config.toml
encoder_arch = "efficientnet"
model = "image captioner"
dataset = "regions of photos with short descriptions (Visual Genome)"
train_examples = 50862
image_size = 64
crop_scale_min = 1
horizontal_flip = true
translate = 0.12
rotation_deg = 5
tokenizer = "word"
vocab_size = 6471
encoder_norm = "batchnorm"
encoder_activation = "silu"
encoder_channel_attention = "se"
encoder_depths = [3, 3, 3]
encoder_kernel_size = 3
encoder_stem = "single"
encoder_expansion = 3
encoder_widths = [40, 80, 160]
fusion = "prefix"
decoder_width = 128
decoder_layers = 12
decoder_norm = "layernorm"
decoder_norm_position = "post"
decoder_activation = "gelu"
decoder_mlp_ratio = 4
decoder_head_dim = 48
decoder_fused_qkv = true
decoder_bias = "all"
decoder_qk_norm = false
decoder_parallel_block = false
decoder_inner_norm = false
decoder_positions = "rope"
decoder_prefix_bidirectional = true
decoder_connector = "mlp"
decoder_tie_embeddings = false
init = "torch_default"
residual_init = "none"
optimizer = "muon"
muon_scale = "match_rms_adamw"
lr = 0.0044
momentum = 0.95
nesterov = false
orthogonalizer = "newton_schulz_5"
adamw_lr_other_params = 0.00093
steps = 7000
batch_size = 256
epochs = 35.2
lr_schedule = "wsd_sqrt"
decay_fraction = 0.3
final_lr_fraction = 0.05
warmup_steps = 1400
weight_decay = 0.06
adamw_weight_decay_other_params = 0
Rows from block 9 of the text decoder of a small image captioner, named by matrix and row number. Rows with one number belong to one neuron. Each number is 500 + 50 x the weight over its row's rms, rounded and kept within 0 to 999. All counts start at 0. Numbers have three digits each.
Before each neuron's rows are labels from the 100 texts, of 14848, where the neuron reaches its highest value: "fires on" is the input token at the peak. Only what is clearly more common there than usual is listed. The data: regions of photos with short descriptions (Visual Genome).
# fc1: MLP up (decoder.blocks.9.mlp.fc1.weight, 512x128), inputs 0-127
# fc2: MLP down (decoder.blocks.9.mlp.fc2.weight, 128x512, transposed), outputs 0-127

fires on: "wearing"
fc1.444:444403550451548491434554453407582483556492504522447537428502547465502478466461489561555593520512543562521459518526510488405530503351431511499480588516491456597532435472545453451488452470527513474512399584473595397463470511511554453528554526557543553503500441643487495496438578479557488452530444504475482493590559509487450485600488478520566545501476513527529524452467542514478411438508
fc2.444:461456571527449460541478493565573522395589517473603545542554414509514434506528593459587369455507483546460523497491518513498537541509539505517511531420539557527492478428518397489502471511443456505578499429546507512376502480448492516547506522557565522493456549445474360385456526441552469536460498588510424513512448512527500538544521598494462489406470573562534512522435527507439491483451

fires on: "to"; "ground"; "field"
fc1.469:511520461419534461458553494487556478409373552427460545569471548438538539485506602523496608527534559486503502501441490396559527461450491463451480445452432486528529438453543580504456525555486502510488482504482447480538524561497508504473530391543461592463557496647477450550661511517497440493573537474527486552543485544541522515413476483475479468479512385416512485518452488402524528460535
fc2.469:490555521541508461580570560450416587561553406560511452538594527464466500421488516553497468402430456583476588511556531494490549503546520476519479460436527413448483411487591514520514438453483520417569450476519539546601518515541498519592490459504483482504486487471411489541537539508475457568586402484561462448400542540451476485465403450509472471570477545489567465526493508583452411488536

fires on: "the"; "a"
fc1.0:454569414505378405438521533458477456568504574489454543488504492431520455545445438490435535595564539464562497459465548495521509453452483393469472476518510454440505578570472449410532489501563461556602436539491418510489458546464497549612449537497527471542540465501451459595516510454447412388514550488556529472515562476537537557592554543578464526507556506502574449499451452560540498541495
fc2.0:439508509469470554454506590461395525527531504575516484448520453535566462556539518567431517449487480457522491572532525518449412566569475456480412516471458529443580482416516516460536451492484517545572543474527445473558493353607563553491454547493562505512504418468517551502451385492524497438484491514488563567549513383464487555468495544504604477474515536564459545468454452463626421451522

fires on: "yellow"
fc1.99:501533523573539460492530474477492435417576593481575481480448498553545535511444533513491483457508583449458587530486474532461444494537466540520480455504551496462569440513534568433458451550496451585608455483523471418388445463657529506417414536457484505591502516443542514461508588527410507520577481554487469500471552491416519514586458514534487532431593509454419484558435472534458504545436
fc2.99:415506529508464419588554597457566489506528499457500403459452524498534523487525524507533583416497491567485523477431383564536618458553518514480509604527589549506496495455340492478471500505459459419543585508376513475516557517526464441526433515513458498507497505541560448528452521473569516475553464510520552454483539437487524583422596550450526445466466448499453516477475571486418505553446

fires on: "and"; ","
fc1.160:505496600444544556556512508580508504499456582388488571525491531503434489544393445441468500487474583544376492429504540523539491553482556490486416544466573542478406458458554506501509566585601455533418479502535610450371436453528443464510474401557567521503504567490449508565572539529465465431514481465519488558476525470517526549461502502523539471467480443561551472406453465485475498542455
fc2.160:524421560522507514501471493519454479500577491570444487523453484476475562528546517613519462415582516427455504503503532554465414541508451424492591501477504559515490546487526515443556517544425442427583581579453472516566438402389472495464494480449496441546474446458570458482477461574571460615486473471457514546453510610573400524495479483409541483571548521481476517494407549541565470434513

fires on: "<end>"; "snow"; "snowboarding"
fc1.265:437525548501494528505517559474490410572473460470493519502593483491562486459512478453550538529462454531461502539417553556389463554517388497570493495514498526549556455484516512490520440517562491479556483533539521451611553539668484518444414528521446468491476432424432538547458532485443571561508535403585418625426500535437504515487487526443524493523447420540504465473483479375492457559483
fc2.265:441488594397532493520574545403438559524468456568573511392437441519506504451545410541598529488442452446475527481597433548547504492559523512476597503502492465479470489528475512520518527468467556467503505417515538534491499509449473497411535488390459464536529460408592430522564514518482547463593617536418524526505548453469437442484483446546433512518515615501493508519548553581535497433488

fires on: "to"; "the"; "is"
fc1.291:484521537498479560587476504553484513464545627537574493524488576472520516435491450549487497495525500535467535489441609505465376587453486457390544478508519467548369381509494477511462471567552574571537361463510448435472513505492444512515479438577573473515532433523487574459508516589453525525563568484462469508433490444581480537534469518474465520450503463508558510441548519463381563484484
fc2.291:531527491504544505526407544549488496467546484428446546448550506520402557511514483480412527530493591495548414476551541447446491528581509478569443449584502581578496420513429517467416563440446381451467521558530471503570497504458481447542516413464533451553483531545547509423474451512460523628536516429473553422439535581543542463556467521479564425591446530561506577408522522512488511490501

fires on: "is"; "black"; "grey"; "white"
fc1.388:479500440451512465498469497452520482477562586453502516551499516463501495486536465566521502513447536387512454486511561493534571489560522507489514503569583549467559527447537445603582499437643483440498472541480534415485530471587518490558484390555505433530440516418439462486475568499407554503443386502548539606366416544537509537523484481525482527426452504425552538451420550527539516482460
fc2.388:527453508446564580539570460464458574398420343461454466499412493483477456541547459460511528479475513462554498439535528554425492494548548451522541434539515507497538527549495440491472467539480487517517452515538518592539448529462586458464411539551547477548425471651597440476540518581532433483472519496467495447424466514461540456542547527530517445548483565546407624455470581509505533488516

fires on: "has"
fc1.268:430537501466505468484512360539509508546416487553521544440562475479518501513585538489430506542435507529572496571460519574409452463452452501423518552463446571560544486454459431541560501540584554523484405510538455417536472508534504507491415442527602453505520572514501529487541567577485434468469433398565370537513463412493510502473553584526476591518466501484597514515474454479538565476519
fc2.268:465489543464432536467402493523447515462564402599452499547422459411564539360415489498497490514444477518500474415477432621472459478458496490432569526424497516557445507441558473596490425508480537485435482485490535446502506477570449551603481534542570473510527562543504516485500498477545468619486455407434512470590553535478571497508527501538510542545601515460572540461520520512550489571521

fires on: "wearing"
fc1.255:496537521532448486598582516493481468491467545437450432538476496507481519570485465497584495498583486481472468481426516546541467578536508466545418495561433591509541609604527502519440531527580468511527451524440403492458561504657441494459501441477533491464501418519562475491423523523566483445503452517560468568511387455518508457458513412542591516467552490473467441494520452401497554602563
fc2.255:448535531540564510487477455513413556548560435516536506416410521540546496508596456495560572464546498494473454525492520499387545656548403450462472535525483514513493561481461441518542562481468551440446448519492438386529464499498363519516522457564474494455531515475470478509518575552555485427567507530496528519484484484502445519519546571495459475387521434461517499500477572620431424549598

fires on: "<end>"; "food"; "water"
fc1.480:518469571471462533573442601393566437504543574471578542590494498399490480486582499481455463523459521611455518469555566510406443523467504509479509530453525502484509470455586489443435478442533564554465484475488448481481537489567552523490503520540527522558524481623437455455505596571507437473515491445513407411506399445513469545440473539495450427451463468523574549582503485493532398532569
fc2.480:507511463545472475510450401518449541476515431466516452502527457566497548528420483510538483481537470449456538524459403519546585457496469455514638564602535515496400548491496434507557552443477474519420513469478549500526476523322446527591528549457579449478489522628515478447524454459489458491445482532452457486569499522475556585540526480519576500520423502501488527528458552540386601556463

fires on: "is"; "in"; "blue"; "white"
fc1.10:560536482494465510569408589555549431474572404473505446463557538459464504496422555566545556567518448494482513412515518506591560507417496457445436483543541556473556463539469521492436419569511440543582488555510450519566482500549553553596367494493481525525596427450521516493436580432476449521478536527477483493543500511435552452506461535463557523538502510462562370424480517464478450492416
fc2.10:564502625427493466451585448530472482468482400537510556541547429487521610426443532533556551434427442552532518482551545511472444500613456429515537495515506544469513424483488481499474475443470529499446562381568511650467498525464494544479496519559441481589491482589496473444482537407464477512426504499510558530424587468457528479491457505531465507397413529503506530559488523544588504528462

fires on: "and"; ","
fc1.456:506467469485559451506507518532561443508405615436503524542484571519475535493496554403463494506485486541447548494481538488532574508520479393445406515493580506497489533557495512452463550593459397525600426471536533434431455389487489582448498467543612514520455646403445465535450530604458485462488515488510588455486493521457532474482566530568563540450423508489467477500480470579481501474463
fc2.456:431390575529554477472540488534458515503498406551447464508512444478503535460422517476486505543564611474454499411525536485525447477492450415627483540516445533448443528522591560527511479529487533474492553464553625544522495507539480439553549460557462393496529395504651517554458477525480515526389441456454510517510489500550558523553549459473471542556499510553442453555433474537517484389522

fires on: "wearing"; "some"; "with"; "carrying"
fc1.46:613492600550509466463641521460535396495488525514484580502480594527484536508464491473427484436523469480486440515529470549491466447471564472505456411605538513505486500598442443475500443499536487444517437561469503467518541541590539435507507455580473455475556584472376583456450555594465546497502464472503515432557427473484500421438469492462565480591462447444526490529519534465614470499484
fc2.46:556449537514548393490497476519495547538472545414449531547497463518537597491489450457501465541480464476464528524419567451468507524560530430489540453481519502521547508442480485458607555566459495499450496456456482534367559519449390503472386479377507519533452656485479471528510516512418439579461469425507578505522462493468559574415517465525463546546511590538572538483497437537538545540576

fires on: "<end>"
fc1.239:426548560487507441533563484410473429503579485477496614548428515481514530487533468501429568485585523483544542533435600534475513576514462624530607444561598480485530422445476496504479480480533533579504477534595465431511488486506544467535495467540424585485502490485426479514474540499459550445488404469489483503528524589463522393498502513498518500553398413496512438569430457438577422438496
fc2.239:554553426539552524508504400456571478491412569512542417431571506504421488498515426511606525508387468537506475533508413533558534426521596470627511439492504460488502517492525597544528518443436445551432518492440546555455442515439492568491619555438524431457519502559483430474542493499503461455470573501488421553469418539578460497439464478514494470486531563485451560531592509545520515452465

fires on: "passenger"; "of"; "yellow"; "blue"
fc1.23:553540450414451500432515533450560495475524483558491437434574580489518445560532485452496484492499579555489422515465563450485515538613581473439494463474479514390518466570492514435515488481535537535568490537510455380515396541521553548473485507508536525552474496513472432387518505529587554435547371609451591483519460521578531485534418561510510523546474483454398438550497440463464530480531
fc2.23:488516527455415393533483518426510592527471567501531584465478532574454513508511359452458444530468535528505454406512475458482531500485484577436545501443584522460441539502547492497529546437451603609438507477454534554487478501517435459555490493413481463496478370466563538469432511481604542531569486589450402520619506530481514475537536464461507468546481515488462550502503533498591596513475

fires on: "the"; "on"
fc1.275:457520539533535501547444525506496461433402493472537554444460575659616523511521530583544588508468528544463461425442513495472557610531448465437529513495448434453488538474516421570461561534451525489482397529432415426542485491570481389558414489475459528485577467537501464462456544510528391442459509550568463549546407515461534571519549553508504497493515565543487550514551484468475483508500
fc2.275:510500493478508484555531508432452479462544459519484510492450517640571534559522471427505561541486427494436447485487554522471493660557439432474479473485470511513441575598481485439491673502474476481473460553431475380461457604487414532547432482494488575516585460486447485491454599484580484440535459465530446557454550486445493499489541483471497526464545456454460442522457527541451532514580

fires on: "<end>"
fc1.76:543442541516487568563620476515502471500528448480520575531564478453585446518567542395460518533537498494511423427503505463447563535460435439464545450511442557482463428474491512428539497429513451462513527575595450471493537541542453533526504535556514556495441339505445519597504477576455482566463520515455446392584486600537457436447474549471533523457447521502534443485504474516508591546593
fc2.76:495459566453535465552438384440491465445492495557459521579482583566564603443433480603557464436435529515495485505447400564596456448467530526552551475559491477501447490492464450578498513517515501429509532423469528437495555502403483531478605414514506506408561563418605518507510446461527446432496498515534493601545485474484458549508572433549542520461501515535541397519510543522470511519450

fires on: "being"; "floor"; "shirt"
fc1.287:451569471458528496471430439565487514553569569432479440520473519486524466453452542504511505462448508506533417473483540566528466422464545475498449440570482540540527558524480554481566477516489478531577485484540372450489536481528489421451453451472445534479564593565492510496538614479521435352490524632550494462492580581518433489490508570435484537533459538386512547475474604548454508591543
fc2.287:469495518617501475624516476504465542533410441493477551524500471522453473555458591565520551547531488450560448577548458473522496525544559525409546520521522507466532449452479479448497419451384488568484443542433418510522531456541534519523533511515350515385470524519466497568460582421483540546502445493553429517443497464514498481481508555509451595497538532460433558537477489454615535550387

fires on: "green"; "light"; "blue"; "in"
fc1.149:492485520536548597519511495456476533496504569470530548546520547532526526510409463489561515442538399446499444492443557468458542440479468525441503401493510610581438469485517529478469475536560488504389492481635521428512493577439488453545407444568490473551495507397486516559420519442435418533484582490479510550592568556514510537525548574457518513425513479410554417443489528463600490545477
fc2.149:497437555546486486560438453527470540530459452557477527512542460435513462605424426489452570507480537494480502461529473597453456523513423468509409462459596486487536447499441488504517462539551433547555495524463510513551486447526527573515636461464528451550486486447565409511587533524516563527487522461620533556448515526427422494503373480467612474433504463589439516489474429464603557474476

fires on: "and"; "is"
fc1.280:472537389443511466564528502490518488448533496482522546557521501556460490543455483529599577519528688401422433596507572479526433486479529498512482483547494552491545438510528422411534537515443444527470401545531446478427418496562517514474516491568449502546480612533505443532526478451507503574496433497523503549429521420458559550461498589485444512417495442557533440466484441562502542567526
fc2.280:418483545496439490568466502464605479499450456522488367523469551484537529412562504417518431444474466502578554515509459538539500419521462428440569526498461590479516487479477511501503404526493619447557559483552431576518515564466514424486513556436524431481408522531554518461558573401501521410477510525572550528460369520507569488567502509489563437489508538487453590554504496520509541561539

fires on: "the"; "wearing"; "on"; "green"
fc1.116:570523436476550488480557550452481496460488576526573528484454561541469457430436470515474589502546449478535584500541478499436569500551486467564536535394459557531497435524503521479443427464660549498431470542512425466494492529603485532531507441487512449474507464594552505466488555431480474467451580503622482475572451461436537533455385494426509492492431553444550512607417509516496455469446
fc2.116:440467510484357560479437546461576478537535472539418499528429512493477520478547493532484460525523531413529476543578514495489479469467539474525477476450482510547510427477560548418480549557503653514562560461537547474431563446456502484578569540561369487556568581394541540509492417412412493425502521486466424440450594541447538498531566456484449465470492559525481512552482556510504531553490

fires on: "and"; "is"; "are"
fc1.427:550525495566532520507503493538550459597474606482467496574474543536464445537529544437414521559576577559499524456575573513494594505449503516455550441537489512493460430520544459591477444434518443617481396484465513476499450412502494431459514458535504540431527585570430477457440439449498516443443477419508531452422496429526495486534573528470524511468504485422372584515556510536412490565512
fc2.427:474522472498467467503438454547508561503446459484420449466594501444571510479519561506525494517464539570463508520545481461523515504529467483505565444405479455450451532509518575570548617442523469452610479474512564490573515400462445480484448474575332428490502518495485512558538462405502513524585565513467445475459499514489390535548552579544575538617516513583484442520423445552495559483523

fires on: "<end>"
fc1.244:591438499497558510578595456417441571481546429460390509517549519492487481387595538467478516489540455665539532485503556537466529441476459484544505475499542563472465452568522501426505545516526501481560394577553479463468403472464519579473501491474467411507529459551497462520479495507520463417425465509426500477523628490471502506552522429458529561568496448485524419500453510441479509556589
fc2.244:419586636569414537577432429436514532575476530499500508506500521490516531465463445498461512465469574513369583499432450457555469548490444560597554482486410495563576540543384468530513481542477439480458491450503497543476503500458585496463542516472448526553545494447603553460477487463456496463468471474553522549458430476497413504525513461538427514536531546581554480602523522431558450559445

fires on: "giraffe"; "elephant"; "helmet"
fc1.305:447520594536465484450583389505503513569424456411482528497581447434486436495478476405514573515515546568424515520418506547459488476561487505442473508598482605490502479470459452480479544486477467503438463605518566440504519465516505545484524502479356580504494487580449499510424603484533540462503568412518460497484553546538498496482575515539552550511538444487465473514468529593527581509363
fc2.305:518585452582574448574398517386419510510486496496516481461447379535508507536414479611527496545489495520546525475503393589571459497521516578525536427501446404492580532506550446521555468528476475499539492498468526471449453492491489416418507523470473523515553560406450516516624459503580470565563531598504518454457626458478442470503502538459455491511554554561544507469484477476512470544457

fires on: "the"; "woman"
fc1.440:481515468410585493497507455433479461517483567400538399515461531451568547453529510497529509491476503537482456532474548479468563534408617503520513472556477579490506424503354527510502570597498413474464486583440503414528567466567524559393551470487541468537508502549475507572475502460530493558449477550505471471573498551417510403452416518498609487530510524409440464548459474548485559539565
fc2.440:511425449563580514451471524483480464439469491603509505519487494439540497535479604535547454513526511423551389607481491512485511414507493542563582478546444384472427487505503497436446399414468537514508512484472456576413434540456561506537618464481463461392461508489580531459548565464610476553480521530549576528425560557546491504514517528552513479531510507481522468424477534480508395562491

fires on: "wearing"
fc1.16:479392517516455522479568456521604417567569420507473556498478564405467417462454512522484526457494540525527504522513597493396600448506553512515496473485496640547557470521525526507405513439594610463497378492548477523519481492644535501542465479502532496427456485519541503421414558452544418538462464484506505434501500462460555478463522475473541541425451438493481538479463541562521504473526
fc2.16:514567510403581507530462562436492526580497473462456483460491442485455486517485547506571507513429391418493396496571427457570570488469549491542510455411551514530536626473550479540461463441442444492383534490459628563537431533493445585500531504414586536555435484502489511479576561438470536536459490497483490531463510480538582569513489488532558491501441525538425564481506383514518510475538

fires on: "<end>"
fc1.35:536506535461446545554548534549508472445581415553443390500524510495527460516486509426465528493534413499451559474527544584436516431472455436463478517447541472452549482541501549470531478576620403508517557531531463433438437536444548400531398439550500464614544441567469532518454520478497527496466492531483421539558532621526526533496412481538477502527434457477604506550568491516602447513478
fc2.35:526454441470490536527484489497463571523454555512497518600496611558491590554585415520500472488440545456547544567447462476506546586533467483481456642513442462603473540456490471476507549491418592444472438420402612527452555528476483480468592563562453498412534542501486544413502406495468469544455512499515519482430510450449443549409500477471547523525464507585483535505514451410498481506522

fires on: "to"; "sheep"; "can"
fc1.12:562456501443438486515570479370471502440472557507518600489519415502553489496463547520516556584593582496529525570599469467452527471496467508496524497466524467464560437597431538436442452526574468544449398463391505471517528529554496575537538469542527440454465466545502458548437515617504519445539481560563487480544405493485537481500575404505455524429467455467567579448530501455427532553487
fc2.12:522479510497427454563434494473576512530481441574522470498550551520466544437533455472501405559370438478548475465494526482532489549600445464557536499471534504477531562525441432477573451508508516558466575547574477542380499464484449536577606496455448522441474582498554458359535506386431476467421497503481481469495477561495483507497487534568509450527535461620487507492453488555523521633519

fires on: "has"; "large"; "with"
fc1.8:421450461559444539528481491461510484590467450492564571498418456515507484514511530523411536496445595489615536458456483626456476483422464542413496534537558532508472442516608466543498498482429475549493473573491451512549515463629498408555405508540514477467561540548429491479579546488431515446540445497479510536555466547510576414552603556515447516448480437439567495430476433461481532486514
fc2.8:527496592504398425519487506500484458418522392565557550505557514483572520516443471541431531533464470420490543504447489548503476452511550409555505648557531525481459428523526497536371470460517518525523523452416480501491526524569502474605419506520565562469466541447517573505464528446448494510412587466485436532596497510520430515522512506435617483549494523522436492483397479523542427571527

fires on: "above"; "cloudy"; "on"; "by"
fc1.271:516491468434436521519600455419440518497465511469423455455443491495535494512459465393570579536555524607478482511462492550430562442589569462494525447504533494463466551500559479428540456523544424578557447484539550359528545518603530550498430520524536554562471538436495448503540533498524559523529566621574542470513417589498481435538529444472528447543521482432468412467498495437492465448489
fc2.271:490459500510422511492452473501486494530513453481528529464514533541479491603442541491566461533457533515580438486415518488505462587439528632402516616517492594565441495424443510490464503431501464507530519550443457441523375498424535487505573522451365497559531475564523466460577487459460498509517526520550524532590624491470561467489434529447478592458447493588542515488433502443577492503456

fires on: "yellow"
fc1.471:458551550497462498551483459501471558443500535578475494570477546522610561531542563586558423449498533492439518523480500461509492409526399542436512551499506470526499438506460528430511511421549464473487491529546485381395444575689455574505521454504476524627563398557507522489447461511469416512435407528507487535494465520463428500468531511531570501445442489427539467545496516546526478518494
fc2.471:541546534536507506512469610520548606552575475505441504503534412509533552501593450394639434495576536390501469468441582436518493452423456499455440513540551527511480416517512537522498428463452496577458532440481524522534496416538419524459562462532562487500542483474477581492576379474545494454493472417601554493515469486456491471525518529475557478449423529492489599515426497483436485513480

fires on: "wearing"
fc1.410:521508518388573448481578453519516485557574492468433477561480539458527530513533509452524542427506516485513543461451497563478524412442486480479462518484430444525498472528499418599574461580412505522599359597480608405466426512492542495546480487515472518461549539502420472432498595540464554460580414446456599512618495498456486536498481499464531519545484497455525447488451566549538474571493
fc2.410:518443539457557494430554520590483455467491487488547474590429545522575496593439388505538440472455532572433470556506464541446507425505453503535526480483448571469509376457440534607528461542440541495456565529542548493548543448456446530403527554495464460542462595428567518493405385534527518499508439568527453498568548512518385565512560554480496484491536576501511540452507443567481488470488

fires on: "is"; "of"; "with"; "sitting"
fc1.501:420419466498528602560422516565433473563515535485453589519562521667612549426502530478512491521533485558472427533455477517531493497518602476455375453471596541480534484441516458566529404475565455540556482564520435548429412530467495483471508488516506466489535431503451507450565515576394514425469525540501464497458497523505481453465556520531458450425487536514478478488503532454512545607527
fc2.501:547460525538468487564422586522534488422509471468569545431465536532430492519525508544525535467472559475631467435439603507556494537542371445442478379550536478473491470565438548517573488504477488423600553508436437577513455528484453455512458552551530523342473517497420532437520502540535438439497449435534497521539540540530537485428456534459500476519629448557505504509499534459527488498516

fires on: "has"; "with"; "on"
fc1.363:531501425472598543478501467522464503545518500515487541549404471467513454471548516459459521634495508623456464543382491526436440448463482488503474558502451448479519409499492530553535448455555553474532523465480486450576468573621407488420450554601514432415549486573487457438459530584451465524528547568507459580530473521470494442482530604526499566483511487485548463507435545422475596462498
fc2.363:462507469498440502512524533524327541496591474479569484465520505553545545494463513559433423527474528493612488506462449462637524421569453534464421522441499543442565556416453476527616555490525499451465478503385555415488559486455457502510536438449401524488496490472472433503568550546453569514536565526511487460541584556629515520495398477491477473538478500529536459476504459517518487530514

fires on: "wearing"
fc1.72:570468540492549522490579512511575479482558392502414485546431491531466464517529555486492549469492427621541527499503478526479631492414503498481473521478496538473493488522447466501469387550501454472408435478471515492413478496536547507380450496612547526517553447575535379484396544455489472431460479540447495466500477376517426559508559531451546557574475604535503464480475544514494518566508
fc2.72:559489536483519503435441497516558517559439543494501532526524524379515551496498566504538493563550493515493499542499527383476520459554507438614540567513430519472480540431456473461346547440479474450544515551544500627421504444505415595472571478493483410462515520510559581492420608499573537572516515525405546576436501525492504443463434433465448463448499483545476556462461470484525469541452

fires on: "the"; "a"; "and"
fc1.89:602516400525494501442546490453537481479544559467439500493489562628578563422514426415490519568379507540469599562549417559373464447513503509513471493366608552610479491529567453580490517493570481496480447484569474491534527483480434442477480511509461482574502491476479461467471498496465438430492534457498491489421519525506486505521567506542535513501530524470558361519529553535476476532470
fc2.89:477485435490552472475446493497405471484396548527563547573476505518549429516547550495557443511615567488506513527472507407552481530545473538483402524508477503460495539510555494482556460474500477486482559385458574482498509497520478465504529488470470463420508494398492629593507448480601445432548594578449520427580398374509453503503502527555509457515573444577432544555543548493502553506480

fires on: "is"; "are"
fc1.127:375485473564509476442430502545489510522462471439559488441472475449523385473530616513530504582546438529555502544501443493515460424548469466501503518504485514452568433512508399513500463535529403541492459543424485379479482434510569474558597398459535536498496471603557370564503577508479512533439428494515431518484503526513519515483539482501560468497620426525566482503558567485509574509548
fc2.127:580488441517507487488436512422566491576484481504448404585573443423604450536556432551509534439528454411467512536464579545462420428533556509544464426668478541468534513473510449528550453442498583535496521519566499528450497580460545505488559449471543539482599478506537551490532493510512529475550473475424520473469480560430474484521432496541457449462544432501383461432551474494586493516565

fires on: "and"
fc1.278:514541506448565558621550567472503509509429578413485476486467501530468541484481424428416540553516553594401517524507563503441474544476478479447545535565569515440464487521542501531471548462526376566478556469468486445409424538559563501452445550487479445514523594417475485443457414604439443563441513478526466495491534558481522483513506573497520497497469499393436565453453491463495569604524
fc2.278:521498478474478525521537463546456520545546524513530562492409465512416566444393462478607495431529501600581615456457528486486538466505450444492587528475506502474440473507613469502580466586538429425480575572439466486589465593405457499457462591518493461511521523524476509542437415491528485569489423507477540446496449558515564512484522364498496529493507554564470490509530516485497483466379

fires on: "<end>"; "on"
fc1.126:446496426467525542418517538502493553547459493466467464491530515486523541517565457418458601481513455511532432464511474456525496535517504557476493434561504488503434403481536593458596478588537498475463518567541415440469444566661555613494496468611467514440557417523513558534470481496544479400598476482501520479407473500429542451474500474436492527555480478608473457543454465503510399550517
fc2.126:470525531477497485598415518430482507479498582551468566482526442485457591459446459442485425546523437514493443494474534435529476437541585521612490610497495477451424569499541417548566529506534476427558482548490467612516600541421479493437523545426443505484491527447581569538552580500451559466400492495497502464480520538499491514528508513550553602464504453436383410493534451435457495511495

fires on: "green"; "water"; "white"
fc1.508:533485459538461524490582429404554463538521605480533513515443553502472559501532598497491506527501529496550537552504570464437490511444476493472474568519409560522460357576536481551483624464486477549554430507556425466467433508509498477482526535564486412515532506506493431371421519452428434516463484510475568538489562522577518584531494385472490494480464447463499565502445514597448558464412
fc2.508:412410460504457527521477537591507535535522504527426447555514436546606454468481354498534493504577443500488482621543457467507554429527436585441514518496490486544542454408543482503522439518558515512455451509515516516600493532489499453483481463435498513495606444524552609508475466519534434443443537502437520515516582614447429442511396527489613510496542488478560496533485516499401456508545

fires on: "."; "of"
fc1.399:453479412613425583512462483581609434508537507387506543563492516531600523505521534512477493519550555613507452501487468400542590537468535505482520533509507479535460485465468448537506471493590454473550525457545523500600476597490571455478420522445535498492466497494444439550471594439452439398456534536469498563483460499428484472507509482480461536368554507415521425473449577477517524566513
fc2.399:518510578440491465467478515347459551486450493541539403532474506488560503546553432568493486537572525437531585579483432532391412511419465455540478410568538475512485521525557568503438465556507463534542435562497580505492528476408497441529540471505448601512497425526561509392551482488461504509569562516468539523467467418473413532498597541460539558486457529480447509578428511476544538561485

fires on: "and"; "green"
fc1.475:477435444401513423537475533481510465567566599538470536573496458582485490496568587464473537531557489494543554488538502458480470523439433585548555518448534485423519515455411575411447500658533449581445451506611446462478574557553510473540406466462504443503543457503494420449486503574449445463483475554569428504548457488506521527605545475566487491533470440441456493450519506461497455497485
fc2.475:527563503532423590414493498517495464565483433461463534488459529541477494437478484441532472462543465510461450488498526541566387551454613537594516494479439574498453381451522426513500536533439510572549630453501495498550500534491586492571481447447495576528460526598513444489434494517596515501442504509543478528514551473511495526476514569454478418420448477469419554530387621522537440461506

fires on: "and"
fc1.281:485453469566573511538499438564478460488499532526526441439496641542531521430435482505519616543418528459480463537537577517415440481371458525534481515516528536515531505461448436515540506465542452487604542537506524347622535621565444405490552454483498471507483502590469391455519488543488485501482504486476518456417473517530501480426502465464537470501551512435466488513503425580518495499575
fc2.281:483542490526514438472523463549474597536516475343529490488553572561521499508547493580413479422527505568519574453446438509521485426467376480481540473611549558551485393445507469532505444439439549498452534478532467565531602497460545501435597514470470522524382464462540573488407495512502454522485455521473543513529534493549448488518534660473506480508502547511533530428436464566472497489496